config.toml
hop_length = 320
input = "log_mel"
encoder_norm = "batchnorm"
encoder_depths = [2, 2, 7, 2]
encoder_kernel_size = 3
decoder_norm = "layernorm"
decoder_activation = "swiglu"
decoder_dropout = 0.05
decoder_inner_norm = false
decoder_positions = "rope"
nesterov = true
max_steps = 7000
epochs = 22.9
warmup_steps = 210
weight_decay = 0.1
Rows from block 9 of the audio encoder of a small audio captioner, named by matrix and row number. Rows with one number belong to one channel. Each number is 500 + 50 x the weight over its row's rms, rounded and kept within 0 to 999. All counts start at 0. Numbers have three digits each.
Before each channel's rows are labels from the 100 clips, of 14976, where the channel reaches its highest value: "responds to" is what is common among them. Only what is clearly more common there than usual is listed. The data: synthesized solo parts of chorales (CocoChorales).
# sq0: squeeze pointwise conv (encoder.blocks.9.sq.0.weight, 160x640x1x1), inputs 0-213
# e10: expand pointwise conv (encoder.blocks.9.e1.0.weight, 320x160x1x1, transposed), outputs 0-159
# e30: expand 3x3 conv (encoder.blocks.9.e3.0.weight, 320x160x3x3, transposed, each kernel summed), outputs 0-159

responds to: violin; note D#5; note C5; instrument: horn
sq0.133:549489466495579485500499497516506513537443531490472528502499516493469481501398513542498480496473451496554517546473445491459537482527451529470475510540552544517500523570469465380594563567543538500471475518561568539633540546436588525457523418476414520534515548530526527513442487423524551427635531508570566548586471463650426514487516558498368453523488482568548559488555481569539557564518513506577536483601418466522503402497477605465526438514467534496507499520583530499484455471511461514516566450528484532472550471565444451419560476462555537422574543534491511457530502452553484539510480451518525491545599542505454443521492599465529546566386376484
e10.133:564578460474482496506487434491511508497426516547463523493505464503525435524545441442501519418440543442400491490418558365511473451507524447527379573489523518468432482378568539442508471569406591532466473502523458514490444507501467576420504443523490445502556505578442541470371510506550485420453449507444504425537508465501525422508419423560502557517524503473437528481458523566479462426466487600494519531436459531531536510405513483546600392489564556475538500486496511459469585544464528
e30.133:437526554473544464486507508545512498499578426496440454551458369567532560421480580451521392443516496475572493396505514453564450542536507507446497478498504459532427491571419406463423410346477477486487462459480473527461465502565538526542467485453546433342571403527428440514374601451530501558504560556421553426469522498462464496549523561556518503546488523462558592463467570478525499538541523506502549432507475506545523536462541498445484439451559507456514519447539502488528401512530394

responds to: note C5; note D5; violin; note A#4
sq0.35:539517496466464508483507542509555529444516571473549467438533429448498512528464534546541491476515497510586463500536427541544525532497530508528454469575539407477449515565534489498552493429537514538510497522511525552504530488502525535501551439588519523431436546476519538461450430523465488534465523571536568552520477579534486421497464572512481476430507470493483434534536479482474577544363541496450477531457524454458478474504436477500501452519545473522564436540566495551535485495532515460488434547540420479499508510528474543531493497494502488501543541508492457486484525487542550510536494576498478496456495423515508468441488524500456538551448466462
e10.35:480525507564503531562533482487491399564449471529538555466396472382547482475540548434550394475511514415498522412465512547499479483496504482390489538548528429465478545511503462529481487355481487413418602520393463549494511531468430469489472554564494494475453435422537498472429493530406494435444589480450414529470515475463462523604435515512508470575467492447517532514464463458546529492526502603462466505478486475361569486500495452439551515495476504489542489529443447441507448502426483
e30.35:541471545456427473502526449484535531563531587377516389525497457556530425405465531431496499410417451476476612518474497450450457581558546527528585567561438515537530501377433522458470395434560475479498502524427408448497456590562427493490546488505447497472578474481445516434504526460579504475424542506495552540578567499446499500556487505512480459477578518442520501436396540544473471438557525506453454500571490502587513465523517460447421493485491552463429486512439381515520463475484485

responds to: note F4; note G4; note D#4
sq0.74:562520516493435495521517523533479513490494557532504489506531496505506547557555518513517548511493527466542470529504529493474492486521607571539485503571470495512495515535488565551511488521489558507517520553534592539446552511588542516502459530437482545450468516487526480497543490503468479518518506539506573479541491565398575505489477508444533562465469527491523506554504527573507513548462510515505492497515498531501530518522480496555518493510566473511583535509517533574536509570545523505527478584520536481502487469510545542543481481582492508552499545561493425525443552550547510480549492515498520503481539494495483521500465509527497507543550548507
e10.74:474576536571485479491516502520489495550505539542481518505505572519575489539479523514476504549422602526591432444493608462517494511534487536483515547476488469605448543545441465516558529505522469515543520503476561552406490475514603385499485530498444427488481555569560536543462530552583589554491474475582568474518536453513528483490476528457474481464481565623463503530515514500474545586529475445516499443558528514494379488483537448620494549548550487506559542442548527479529504534534415
e30.74:511472503640447489485503535392543398452515506527520515422461486403395513511575535572526548531503481459495522516508498410579501530407434457486444407464464483470524511481471433499502444476496511526478560517542399532481504492531470461461526520488635448481477501475461488495431448526519469421514510421511511551480521528499333448443422503585495489481487469437512440555467477512400373442568535525375537595429434529551432438524503448560506478469483566479655578443536473385508459475493422

responds to: note E3; note D4; bassoon; viola
sq0.151:456404474545477526401356542488444533493504473503516492432526550521492474506491466549498520463501474502460555460522538510453523520521493424484467486413434465545460505535454430560507570453536431535517508498518499476535550534466453438516447485518519502481504543495507450505490494498563509381581461500464454542410466476531538572511393511525520493516484405481513516455508466395467466501543468501514517529555498482436510511488453496535485518384500578542454482473496542529398512481541496556529483457482489507496541483502506502486532501540499477498514511526493486471554525517521444554402478503553408402521460502511442477493548547547479520495462540491
e10.151:534484457462526500464455502456466483536405499410552501517526490502533560495532524525548482431643439502440586459457451514536556429511472474471477596549423518542595507475525571394471548525521563456471563536467432582508465513490524559479591530500492543512509442480457423499569608516499407495473506462412547518468511501532482481518477514494533476490439528536519542446541488404469595503500507597500511538465549480454560483610471459510519437453537547501502480520491441488441446505392448
e30.151:578482452446497570529511547562504585543585517545402534549437539523581543551537474465451573516483571539460480390543581494478547429534513507527534534499566605545534582504450555515512505432554443528529480527552486516525497585535539577581473556580502567385437522582495497445515593559568490566464521604546563525558554503426529598526494525487525491565482565522451424535565484608529516644455523474546445558481544562451470489454488601582527490467525558493478490461568566480507630500584438

responds to: note C#5; note A4; note B4; oboe
sq0.99:563508440502489491529466448504489495535488475528450510501490457405468497505510474448515536504589523491473538504506486539499465482521489419498469499523414463415579482442475518548520491507487504504514466555492462445527473448546489476402537510499494485481440447533478573568449316444476524495520498473499555499386505508588508476564505518478470456454511531488497426407438450593511458487497509439521535464634462486521549498480515604478474478557504483438572540412475486463478451501539467478545526473631474474441504479425437586423495401485401489512491511511414472551458581466557511490528442559496511468485520489495485476568458500433492419468447533459
e10.99:517456530526482587482534575322535474522461505542491573552508475577524525516503520515433483485516515515458537441485485466539438518521475531485495401515494448491428543584434472542506447554388468534458467504521557538529457464496462460495477449489433463520457393522466393502478490456555476447526549529467397543512505552562407500463532587347536455517498576455509494453476548547543498510444488513456549475448503570489422425561506557454474500524589513545531403493475503490473366484436593
e30.99:528479487400458564409465486639442427504682486462428500543532438474500538406517506480495551350428499469397416483596521548484507473599499535449485498488533414441493560451494449528528622569512562551485511493470540545557544478563477511518553543470581412517567475458473576547503492590450522584352515472514494573470488513467427588533516520466466527462532528595488469481451567423485464514446468423510479564465552538476595496485516555531471499436437466498476458576491484464486539534494502

responds to: note C5; horn; note A#4; note C#5
sq0.43:492487436473523492489469499475592564454520498400495450454470425525507463459442461494423481468539446497518502486323443443521483474424467442477545489492561467505460470405502436463450418496410518519446466492353441465488434442449556530516504377614495470504371489527456515457403523507515551398498539432507473503578525473479526349529494455537421486468525517485511499512495457412477502486528469529530439495450566516458501452520458473553508486479473450493445491527451453485428483487442520521498448510436463484550444554566528520587496466501506456465517447360527518405472523410491481472538485534577493487461468440488460505535493444454578521532400423439
e10.43:475584470518533456533557531464475537495480480544500473491443495457630546464488501389528499478454541552452490526542502509546413489580399490555539448403574497389507475517576389488522527478481496448495506445498498428565567567499520536417466551517510598410541511452497537520509480435483595508582544571575485531548462501407532585619513495574501446527514537454367493517466479402490511494524534500423577542504535524443493495507549420495532432473492566511522508430488483537493540495504428
e30.43:575455492421538559442482447425538451547455469456529586508576551420551469541392535516436498496447478473494559488549533568448377549498536503542462482439467525505507476505504420449486494482498511561482423507568545546537505485529494533536529562491482518557508431496566589532475467489465430480533481551470435551511414469519553544487552551425395491508431407473578532498481541550466564496514467496551467541437451616474473506435484587518530559347480505535497539483479546569458426513535556

responds to: horn; note A#4; note G#4; note C5
sq0.100:564514416562509504539496492529448467547563466433482542496487506427505503559513508521482526545546464546458500501424560453451531502561495530594529472480501471499505520530543490491462481515410562521491542531495449449496458427523451517438480463633439503547536498481515538536502394441488457551518486420567529516538575441472552522543483458491445484554524523524493470490449476480526451454538538548536490521463526497532485509505462463482477502497409565461502578458477581444504453500559475496476437461456512401452490493491578514414535474466336489469478494446539575488570478498473512539553438473314497564527458501406546542510446352515562381511502529502
e10.100:529533485472479499525463429400466545480502560556508530457547477523532472522508555430540495482539561511572503474506487494490347522486459551430507427415509497562554468513330419537457453490505527562492467454542510584455442516505489542470529555539481531523451446425513456501505469526576564495491490495586552523584479466467394534473477599431549530460453535437518492432475613509532360470509454543420539537549517541472491424538526508540460474438480573446597453436507463469521450417523497
e30.100:518547577475416453416450554573490464444521471500415540562479531456470488515445537493545443450546511498476428470469479484540490538630486421478492476475439522433499473487539510398375515503506517469533479512389525488623544534483437521544512478523561442418499530475517608469453553434428444501477456576372451560526490440496519619533571495503456482530476507490460515522472538611424536396475509549467546490517425568527506513429516499536536525555479563536472458562509527527531458415388476

responds to: note E3; note A#3; note A3; note G#3
sq0.156:505485453532475496526522486503477467541505538439493479499499532518468528456469480484459541477536489526446560515455514508526491468425471542552474565530465534582563509537561529550389508493447569519551591580419471424411428551565488624417604565467488459532554546562470517483466491449526432567448499382544473458491482439424549461450556437483524530488535476497548543554442496513547451491545473527526516522550477512462554520497494493524550528519490549479517529537464493575561496555438506558591509483430550525491558492471482514479522487478413567460411517472511463463466540502471502520579453529416490540543381555455481521524479396496524427548460548599
e10.156:566470426482459509457612509454572531573584404411386525482520440492515470519485515492557597473582453501459535461490471492562458477495383534500500554503469503480499500482382491479589530490521420565626540538530495508510437508451446569442569543517515524505459449453539441543487544445530566505454571470490452529486477565505510475480517459449509498517432487526471500423452473523515538464465416504427536534545461392465524513570512510501481363467553580467533436490560422382518449483471480
e30.156:526353481442422490444449484539490503512518563451439549599446422497469489470499459457490457453542472625506423483521435527514472574550468508534524598443579462543475428489488534481428435510431554559479492456461489390569537610458445483455552518484494492442493454469447520439463527526470508390408470520433441488445495557476499498510504538492515505566410499411473486441429524539498470543473486489478529535515489498562469475425530562441547587585482564566580360447605438542496560526514511

responds to: note F4; note F#5; clarinet; note E5
sq0.33:473540467582568473459488488477436539534526521483466505415402480484421507522378563561503557403528505549565478446481580523443488500426407492444445475511461520480470485390443500550507537456478496460545504467418464472500470467492546463459457465499598498434438493497491509582534510598432484455498468444532480524556550468519499495475462488536412405496452490503502532535528466458497577528478466530518567457524437487561459515509510605450551462468494470369504477492429504531522510472545493533483571455527543495540369510529464521525468504562497521478492475461578434417446482487439435417521475460498469469447502460519437460506481535427532489539533546438
e10.33:534474428513498480509513448552492514427473501465490496557462498471579457434488489509539448529500510368562422548536470500491501387426531473411514525473552461494448550429539518422453508437458621382428530506599438542526527476489524489553479563469423417513522547580492494429503535548498471533452541458427491517569450522527423442515502437505472438498542480525508455481487516607521465512493514601555466518555547474533435448494474547486553478439416464514511507436510447531415456560527507
e30.33:390499520524507499613499459415447592558563488464480542488443394580540491540412523456554470485501550453461436447523476426494392514541457520505430411510545579470500483525491487562499426445510451446532512521559605488526490594505508505471510519526466466484503475546639425507507498525477465533452536502491409489476495487515513502568512445527558530441494463496396545409490515534587562619452560486454554498585529555612511529490531505538429509516441509440516519476556523477500520484568515

responds to: trumpet; note D5; note D#5; note F5
sq0.102:496466528534487498490488539508548467431465501502574464502533461535486622572482534495471499426464556531453422459575548477569494600551493468526541490423503411611439517550519530530533432497558388474542452459427486579441566450471507444543514497513466475454361580467473502529525549523494493548453571533464504463471534551528444462465519456517563502445453496543468495527509523440483501505413507514502504482476514457466543566518357469555491466496508412457572448511486550431591511483462535410579539502526463499493508492488558554489486577552548463436577475500508413511423505474405532485462515557495461440394510447487583548575545506384477525507516501493
e10.102:369506604470488510513549482522478490435427527498581445530479532487471560522503507467422403516497539489578454575524562495494470453455458528475513459416459552553493421502530472453455453350504468456510490446464492570456473509540452487520496470537589481500557539505526524438520556429479458495412468518459455521477524504451484507510447528491512436487547476459381475460463475457582529499497514538420566508514446426343484480557431457514417511557476404558553475578470464447417490451546515
e30.102:451462502488461514536512519510499529562524570504478501498484460461596411463539512453536468471398535496417445401519553506603543569520561439549521533532539564476521524431444535459469437509457444578551552552570509447500480527568444443538583520530499386528453530489521601459520504477520506473471588519503445506548550518450534532515507475478531490503506623454507505483444505592454483488552586591452488515556428560531496549462486568580470544494424486441600529501543498500474551509527466

responds to: note F4; note D#4; viola; note G4
sq0.149:509496522446509449567462500483470495517470531515421500476519498411374502428432489520469477465490477514503538547567427466508510474471421544530381533512424531457489529497512467547483477497537519513490510510519487509540581559510588474547509478519497452575521429499498527459557433516522435482515507544541560490540500521517525555538555532455526494516580568411462526464508428552556530477474534450553518480485512506523495546568434559462508478490480545411504490478562523464463451468467455505546493512580458461488498543454361459459434435491484545546479422482422546456548567556501501502497520474488512460465466565552428398563504526549456570525570508456
e10.149:523430416465462470559419463527465395482513523558484531418480472529473500474444472520523483482504515465415454463507492541563503451487534547450413533514507493480562487453438617416436437500530494511465519538450550503577489563434574526494524451473439515525527520546501471471519541530495513430480464558569497537515453565493443449432482506524456472495525463410533473455467535493430498526424467437501560454496461457439436468572585501500438544418476508533399478514477537527506583470452500
e30.149:527515466517508517393601444493546524438522478445424413470479570612449572544499542416506461504502487515501417478419504504489510483570569517534565467474576576427548498571477503444474512507511473490426444461479493506483463438536514462517585421552487483460544582536504482552468539470435470534421620555381530393441487461481476598544492502509530377546504504458395545476411453392556503427440474543373568582564513484521515528458460538510487600491516564585492497482542525503482479548488514

responds to: trumpet; note F5; note E5; note D5
sq0.109:486419506502445528494440500520521472514518539411535519429528450519523381466471499471461579531500471511464558436431538536548514571479501407537506498451473521565566509558575444430475512409508531544512485508438490532530524487417497499498440405556473445527540482534513529499470525505516537426431508452565565527555511528575389479455515463484539413441529508455521497550445566417526486500516528540487505556534467569483520511492480519486492560490429535447435484492553494464539511520508563503507469420582381508447492511494427414516506476563525479466558423519465564368513487445499448448510441462455470473555446521427481505477592497503431508463430440524
e10.109:474494448461354516524565371533563475518542518489571551500618550451479464538526460433529530562534575492572512466420448551461535535518587470571507514543468453493478426415478507379481415499416496529519507555479463474506489532542476466479527484452513552437571543554500502604484440522506471427532516508401478503496437498472505430496569455453527466524488541428501591535517568477545580442502405561469490462492575463449450522523539461497469535464561538413550502497525434450460545526496531
e30.109:608509484416507499516551539562527526546445508452541477487438515486530483519400503453508536445494561533548611554509548505513478495484525514553560590434497470475517559418564428451519491455538427542448471482561552484555507534509529447503506501425553562508575553403539454489530575506450481550502547524455521479480476493543484449444500515533450582427476503597534446458547532548589460590612448511550535477430521526445577392499517476550381504569441485538467519547498589557491501581539541

responds to: note E3; cello; note A3; note B3
sq0.82:516543477473486467508520551537512478528492463553452512476537508414436502489500462452487544547596473526512524528581543464475447432437471520543459556509544542600547520491491536552533498503501527523479516529528505445476443576524539437455590518473454479475539437511501528533535396490536451523542544518491513506503442512371591489538555523483450478452534510456540555493525515498467512512510516485518391557384513554399565520493371429489504428532569514563533426459552455577542459496446438503507476557488453439488540480463440500486405562460456539592462511512470481459496482537478542538553486522541466545553502510499472405486420490504423527534527563600
e10.82:579454477493392526407484453477391474535489484514449536482509413498483514415459519470506596516584439481500528473461505532535489499482484495434505451438487459538450478381455515549570504502437492521543557509523385581410510515554487514554521500346532465540485562462463433564351465504561537484511531530492466479390431525525460496520570483517526549450422493514500458441582502453500496536487544510464442415465556466470521451404529501467542495481435553524502462446444473434525525472511542
e30.82:580467478476505501593431458511453473473460584518515511564506563574542560479499525431464527437545549436477454431620407506484600472580589488508455425428552491555511503494587423502488528407533491495495521457487466380551502535511508526561542528484464505481482496478400481511484539538526522444400494465538457585558471573470518487530414521481561426484397432455466515445458443583469419517393482481508576471458467464565536527405435451470490480465539418415571466490520540523524543496496455

responds to: note C#5; violin; note C5; note D#5
sq0.146:516489510469406495486464461531492497472514510518501443479473452488445460583437448471401475472506448510524535526525459469464510482539465475442477488510493464483525487508509379485514520449517473467437494495524475471481493541513523500541468476616472468478490471462430445460431460467489521499527442490462501464562520491386435518471452496422528554467496467448428460482546496552440475489541477482469434415452548540479472483473464408505430480404441523448418526484535520494498471501523532537469444494440556443560527485480473534497489465485484508480491445471505545507472493466550473494425537520501526471509501485448505561320476484501469501520448491502
e10.146:479585510471529499578442479565539522504509495534635570552474502471580531454462451567582470525475509482485526521412502475473477504564532534634456536463461434562397486472512546529510534527529521558507548440459544552517482577528523458561577450543535469545540548512545563542485495572502489530489565510548392550479536539534441479565440520548516530456566463521462567556485531470441541513530550496545498494508433507536370478594576551557443528512536579560445543462511557544495490529537377
e30.146:516529509461425521531463456500551507516485463442526570574432547476480516424442574413522384453564478485499438522387480473448436380460457534505409491444527570444560500527492471461511488492566442480653469546503489459558441557446457492573488588566446528507525519571524431574487572479540422487595438477508548537504435530455589489424513502496513587543615529491559501456513508535567449449518478459435613501469487500428578544405441623511507497444501485492559470472472547524522565496487440

responds to: note C#5; note C5; instrument: violin; oboe
sq0.28:435450504438415494473491544452412489433413588485537472486419537575468358486463479450393503432440546410540535505514489559388516521506540505521415454432446449458460482387563515521456510413521535482530483515466531519465521539566546537580441477481540544529514528499519499496457477547478457461572443510534542553500453452441576516531549579528420518489463498464522539564624488504453562535492467407553513524509481538477503467431416464445563504513457506418399547494524497434462496554444498545460520500441430506469475458580494395521531524540532559526484501477491532368491484511511513478547518405428458530535502489555466444484549489524514526510477575437
e10.28:573490414457444492578441377569473524489479459513497477455504471524571453500518421465587501444531570485488472501403534507449453486454580485526451528464448513551509492509463515349447522504467583571478427475408460577459530591527485587508413469488452488531501513567517469543526509474501422394537445483390504507472511508491447548604460427492520409545486544404424438475491525497503422465567442560467461492418510533490536508505464450523516500470409567516522516446435499462412486534467477
e30.28:555455584525616424525477429504509464611430476534462524509422471518465533497393491463427474518473536496549532575541543462491508446537525469498555536494505492463436510550499484467376458445617500487457462475643501492558549532524527534461505509472560547513418437514521473474509455413482466501451569502439475489536562506428537469588541548472503469481467516449558541419501508564507409519463529478517530514517510543540583421410573557477491473447487472424467469534478512460494432486522397

responds to: note E3; bassoon; note A3; instrument: cello
sq0.87:448531446439565445553530524567434468567536476406490534450488547468456550522534528533575514453474442549462485442392595541494469418477494522503411588508478514585505550541461471584479509510532468524467489398478454508553499599501513411501452544494561446481522427539537535564458542464538539479563498542442422398502512633428522532533479490523533454510540471464536541515479488514560437541397511514552497525422527552536538528556547513572514528517532470519513521483459447474544515496511546402558510520489521496500516501517456492486435448496517545566457520586499445523447549472354497510537502473452554441541383527502445506506378514526492498524443565554
e10.87:486513479423542455454551522457603534605361511466462534353511490543507472419503526500582548464564493436470464501589419449503417491531514517527513478513517560513481395506576539568574453547531598412490518474509510465526447509547526542591499466432510413542409498464541470541514492525547535477436539511453522504480538461483501473473514451493508491515526463522463567441341507449482509547452470481376470437523554487500597484423569542443425468512546561503466521535482500524491492413402470
e30.87:488506552502450510495463455488496488559537465508459547538526400573532537580482529437507479438549472581478505467563436482496379435517524598575487450511494517492473339457375554509500608545482501514485506468525523482493438520470554465513520439429507503404525523534382476472497523461536573436492432453520418473463562591487526436424448479448509516433542422385552532418433410383453467547485483457434639495594545445560478532493534428477526484455481489545520559499515492551481424524457440

responds to: note C5; note D5; horn; trumpet
sq0.75:500514526387515478563483356422550436453533471504476408461474501554472491426467468539440505448384431478502497483505460431481454539460501459537455448496461500512521496566518526499468455493516534458491462447473486480465545452543551487487550568533482414453482468475433522401472584421497483574527495611477512489587435377605470494467556538541488482461485445419473455491524524545547534471499448433409461396500500492569505494447447468504424519520485483528476542525576443494523549545490497507528383462524489506512507498505453479507470499498605517389554393533502475493441476418472491475570597463541525516432472489496576470551549560445482526450489451489
e10.75:563426532508500442563445483494492474557537479521506499483509411444487509419516537498468546469389407526570399529480571513568539505478541487446475578509522405465446463469424526470458548479592515538567479494463563547556448495513429333509540532422566557607489533491392480488526449477527631488536427519507343500529495494516519540553541483490499533495439522470471572471510436468530487507490499351524471482494422441478574542373496441510428405523518494518536537483446463475493531482407411
e30.75:517424546483587460498448602532553492444539525518508468591457461412487512452474533433473454522461409423512563504487530464476535504606496576539503509523456434466531525493448468383559453471552503368510520543429460433483508490538457527422449488434526382507490482545551460532477578528517567535543436397471443493495510448563452535485544443513532482609511507541532471492405551451444424497581436543528365531493517487529619510508486511457538525541610400498375507529502518510459344414493457

responds to: note G#3; note A#3; cello; note G3
sq0.140:477536448472539526449542483496544471509488502439459455483520521504515549403583531500576470505446497467506478537455420414524517504517569494418541542507593558543538500494494531515469501541489498485433509538421502454503494531545532470507588402471459492528514501505501522435451482534479459517545556477555426507467573547484479509496518446532462519561480481587507572463463465454488448510499463446537410486521456503444433500519480498416558459521443524597500524476505507541486452533486510497410479494463569450525549463430549537471519483456451536563444445499497445515545424457485539566490502515513533545491448547451504471495506507505600445498432463516
e10.140:542450455539459504544482619455455586526526495458474516591522572525537507493499473477443599442531490472504500576548484497463426485460407477469470544492591538455541404521494470532564483560497440519522542503405557428478526465528537444541551546472506515461512453417412512554523504436491521504485448447500614482507467513542472505483471553458444552496582556568529626476552518500583335521506564466453438445446567433540473505515495479457407572440502539517504516450526592451555417533478476
e30.140:542481570493450504587459567520620511495500485430512482504463553522469432484489545535515536549557420463542437471417441484494498533529581485485534452505569480437500537534467488477455589504496528530497537575462465446531499406497581544497450519485571493521593451487424551490546557459380512475443469515477559425541498522506453523413472454501526495483570463494482492492510526471430484401562507520398487520472461585582499424533363536539472481458516560542636573535501413528543539574415523

responds to: note C5; note C4; note C#5
sq0.117:549539473514480525522554524495542456489499554550508419434486534508496431451503485497431535493419486494536487520513477476552544539505505581512448525552479468535544537531498534444477525453499533524540484513477460516461565538480535538470523519447434417458452480489533542478520520472539452579539543609483588500536540547558375471475442545549576498439513458439489478495550521541583488513478447548500505568499434531523481531514449498521471464497543474521547467504584483418588481442509510491516476584566379456488527503498529475484461424531458522559514458408485443417393538468531512524522458465483494463491541512488467515547493485471471526493539429452
e10.117:533420451521487524479534500541505435546509489513471484412510466521440489491503552523512449500444518526538283508501436435529591556571516451509513473475499500429471523423527502401471454439528512448542525518469414374550540564525477465488440467554521486470496584582564473349518379470491470445489454513533529445459570496478503521473526507520437536518564521394483471478525522458509476439451573486607466569509502467490522501378482534541477420540520540445496539541481494480492446512534518
e30.117:511482529474480492483515530496493480397428505567441532533451411350430497521501537432543510557465443494483537488463477475546537472545532533523550506445376570603484381506515402464485431508529473393550573552461428484451452520418480518470555556417604400495519545535527548518463550515604451422545479380382484456527496567529347458536403533475517475516501460511481553447499532379526466450550495516488544529402494478528472541542448503509494599526513504499563521522459498429442409482477459

responds to: horn; tuba
sq0.95:466451570518495478472474511568550535455486464487513496440474445451522494479448481487480501415618471512436433468460547467554585510507502515485458478488545432580412492586451454549499385449507479475486455408486467523499529517475523593538497485541568470450364578469527515501545500587430560546413525524584476626484459436488606446508481485507493529433436481456438502491492523411412471519472489531513473528529562553425489504484434492528476600507533452533439443541449481431501573543480468561568501501505465585522510541543443460523459552440514405471476532456501452487444603517447491462487488524559453563325503454537507470496524485412459516541523551545
e10.95:408415493517525470515502439505558462551408527496501494550462550520432573454476514552566418465517442464463457534435563543462539499498487507387516426458509476488554458512498517457531491282499505456474486417496392532403502514557506500473545521491524449496515505449505513529418539475445491533464494552484508497536459434412528513496439477498562492554511492489501561488537459373472504496527494552468531539463510449370541529503483487458492452450404517495572409412368332527515488541508539
e30.95:472448473406471448472576510523498576490491592442522515569521537492593442473454510442508541460447581520470454461467465529496545561554589518571561546567573567474486494503470543487481420551483481562482557480485426421549548528454386416563596455530514429442425508520482591528542575523546463477446512527557513480472510516461542557506542479528591460534506555452492489409457534596465512515532572577495489535527473528602472530530473532503470568426504517392542502520590540441472602508529541

responds to: note C#5; note B4; violin
sq0.114:468478490506457518469476352446613541425489478453568414448503498512548455385458467414504441442491457503428403475467476493487447515418482444486511517491492467444512480378436427448487456441526461459505439416448394521496462514524506501541462535471527388437400537454513544487456506459504497451463531578493485533497545499456494456459449576468462439461442453481484530527520500531405490472454466500441441451577480465478352541388424478499495484516503431514506493496574438434461501504410513480431511489532369519431513500489576415476518486522514477496487436520445480448460480493512457481476488552476460470414523473548530515393555577414451570386468474454
e10.114:503508502407441543525427483491551474465530442536538395547490597447481487603479461532468447571475437491501492520505529538415549383536463543514519540513524481490469455532551494448431585496439587509552559517549532530513534528541480467601408472557504549402480569565455550530561580522438394603404457473511564548459503512493495538591481451472455578543572513465558490533573482455544462560542515506549529495430561577513431493475467464559552529550504479486465501534500509463545577512444482
e30.114:463453436497501369479491553502459512618553416452433553426575543492535513526471534473541519609508593441511491519407630495466564479562445530604490439490490583451499508561487533583426486505497488453442482524509530557470509434469503497513509583535538475531487462540604513541502564439417477568512448531562422524576512439440496519553521530517545533560459497516542506571559441481460402619513551422478472544451505533550548505562545561480565561433423543548463522516520611568501492557490417

responds to: note C5; oboe; note C#3
sq0.14:495491383418498523464447439397472462443444544487440465535492551479512520332526470381527520557421559418490506514463462510471441458418486521519548462525472557476511436424524437533449523509454548582392444497505468443460466477490561514459547463503468503534500514556492595422401442485626489483551419453551478483467491419452575471479560481524488549486535441463571539521480398480459524521505478405528507500501487570427517482459512477409548492476420477497490501433561346540473467455425457560484465520429549524481477447496515461420549431505452561472485491486448551549516451475562468480497453418574539543503464560463458497490446484536444421505372507560
e10.14:540530483466525458504410539440617584570539454451552424615499561507553524540517461533551508482456515396474545544459367448438436467505503439520466491464461487437444555532542552549430552492402525546507509523465556451563529443532525452429411513549509535533502535542461504499448492488448572443543429497434481635479466483475476409563485468502415550534607568464414571473546482587485435534443602568482489492486505565524493496576488455541394531554543500520520418465429568469520411533462475
e30.14:492438499505496495397555515502560508633549512519467524522419549600559531460500567434447507473440578509491430499534483511598526606454545500499537501450599455531524484522537526523530568505453476612518524447530459452617549533494513542520468470525534455469428478532511633478573566582457563479573577542515537450524471470475496539591635495504499486592415596466543506504512531520576430507532527541533544486438470561464450476477454609453463535399534617495550508485575494533462479463449556

responds to: note C5; note C#4; horn; note B4
sq0.48:484499512415497520549502470482513448382468506584525444489524534548530455486548454462478481454458493489471474479556476505471564481391569464512532505454546487489501447374538575478425462563470524512518466527471476517466433501509515543552574497493489496492457578532533477410492525446494451582619529420560495480511543516450518485501501506542571542437474481545493448556463487469482485515545525456465514455580504520502548530505523497435491460541443498557530555531464483454514511444444526450475521497497458553496470457488449443473512468519515514448503446488474667511485562538442549538494487509496496517450535505521507519613539497533524515492560467461
e10.48:431490522403458505493474456528443573484434550533547423496608565496518516517430512476472394499431499530429465503500485498510543550593545466511456538483454577369515506483496567507368441487497446540432461499481632424451531474552537551485532495352569592488523409455484572473477507436430491553509508532419497359464392466495435457567519475451489435528589488424557568495463463473546468547504487583502482417567455487511486507494538498513484546482568532387491449458467496466428465419506527
e30.48:616573522438453516529523506451527493469401532493544513539450473545500459459496536462486507395432486520596473533450512504459507541581512439527576454468466450536404432476437546530593503513425587362504444572417422502536521490554607520444524564467441430428501461489404484474346449449528468464492498480427436531503524556563519577409532481482487498515495361473476506452500494458495514455434543483494497545515580543549469460539424529430513494569517525476570538451447487518481509533455564

responds to: note G#3; note G3; bassoon; note A#3
sq0.19:494535455466493551481479373418454417475571560436494453521519526460490656467600587408619526403452449477533509493399466420463414525357581445491474485462520522512506422454494553475469423574437556525433445502455531439491491528482498487400583437406481518463533499535480451509421493442520480445558475527456499504501527516440430469514507489512556541517481463477522501485447457445488499485519454478457507461471447482452476489427547553415457554554462488598547513492517427622456502445386473527376516535590678465523516452506476575480524485482453512451396494538489499664478384434410438602452508490486551504473453482459441475518427465528482480401450423557
e10.19:543535451478533449486441568508441548473541494524462445405568512473500417485516484485488505495449474369523431416482436515433469487438453467516521499530562511427510523581525487678452470533440491571459525503411473458559461527535612440351398501434610558489482405472407513522484504466454539475493361445454457441512451572529446487539519479476549575458450508508459539488527480487437510489578608507485443491540487486405510508461396425473433554553528497496468464530480531409536461476470518
e30.19:523509573459509486528469556530550472549466470502491438549461539527585482456458581505475529489493510496540438496499556462567565578570575562473558471529481476450535501526527545493491490487366525492506460492417477475492568397510557567483429452459529496496550438490527560491495565558397486471471475520459564482511514562578442511409477434514525453497516525573505534544535548561471512485577555524492411530412410519570591454513502585477491502491515567466595593561466460433454434471428501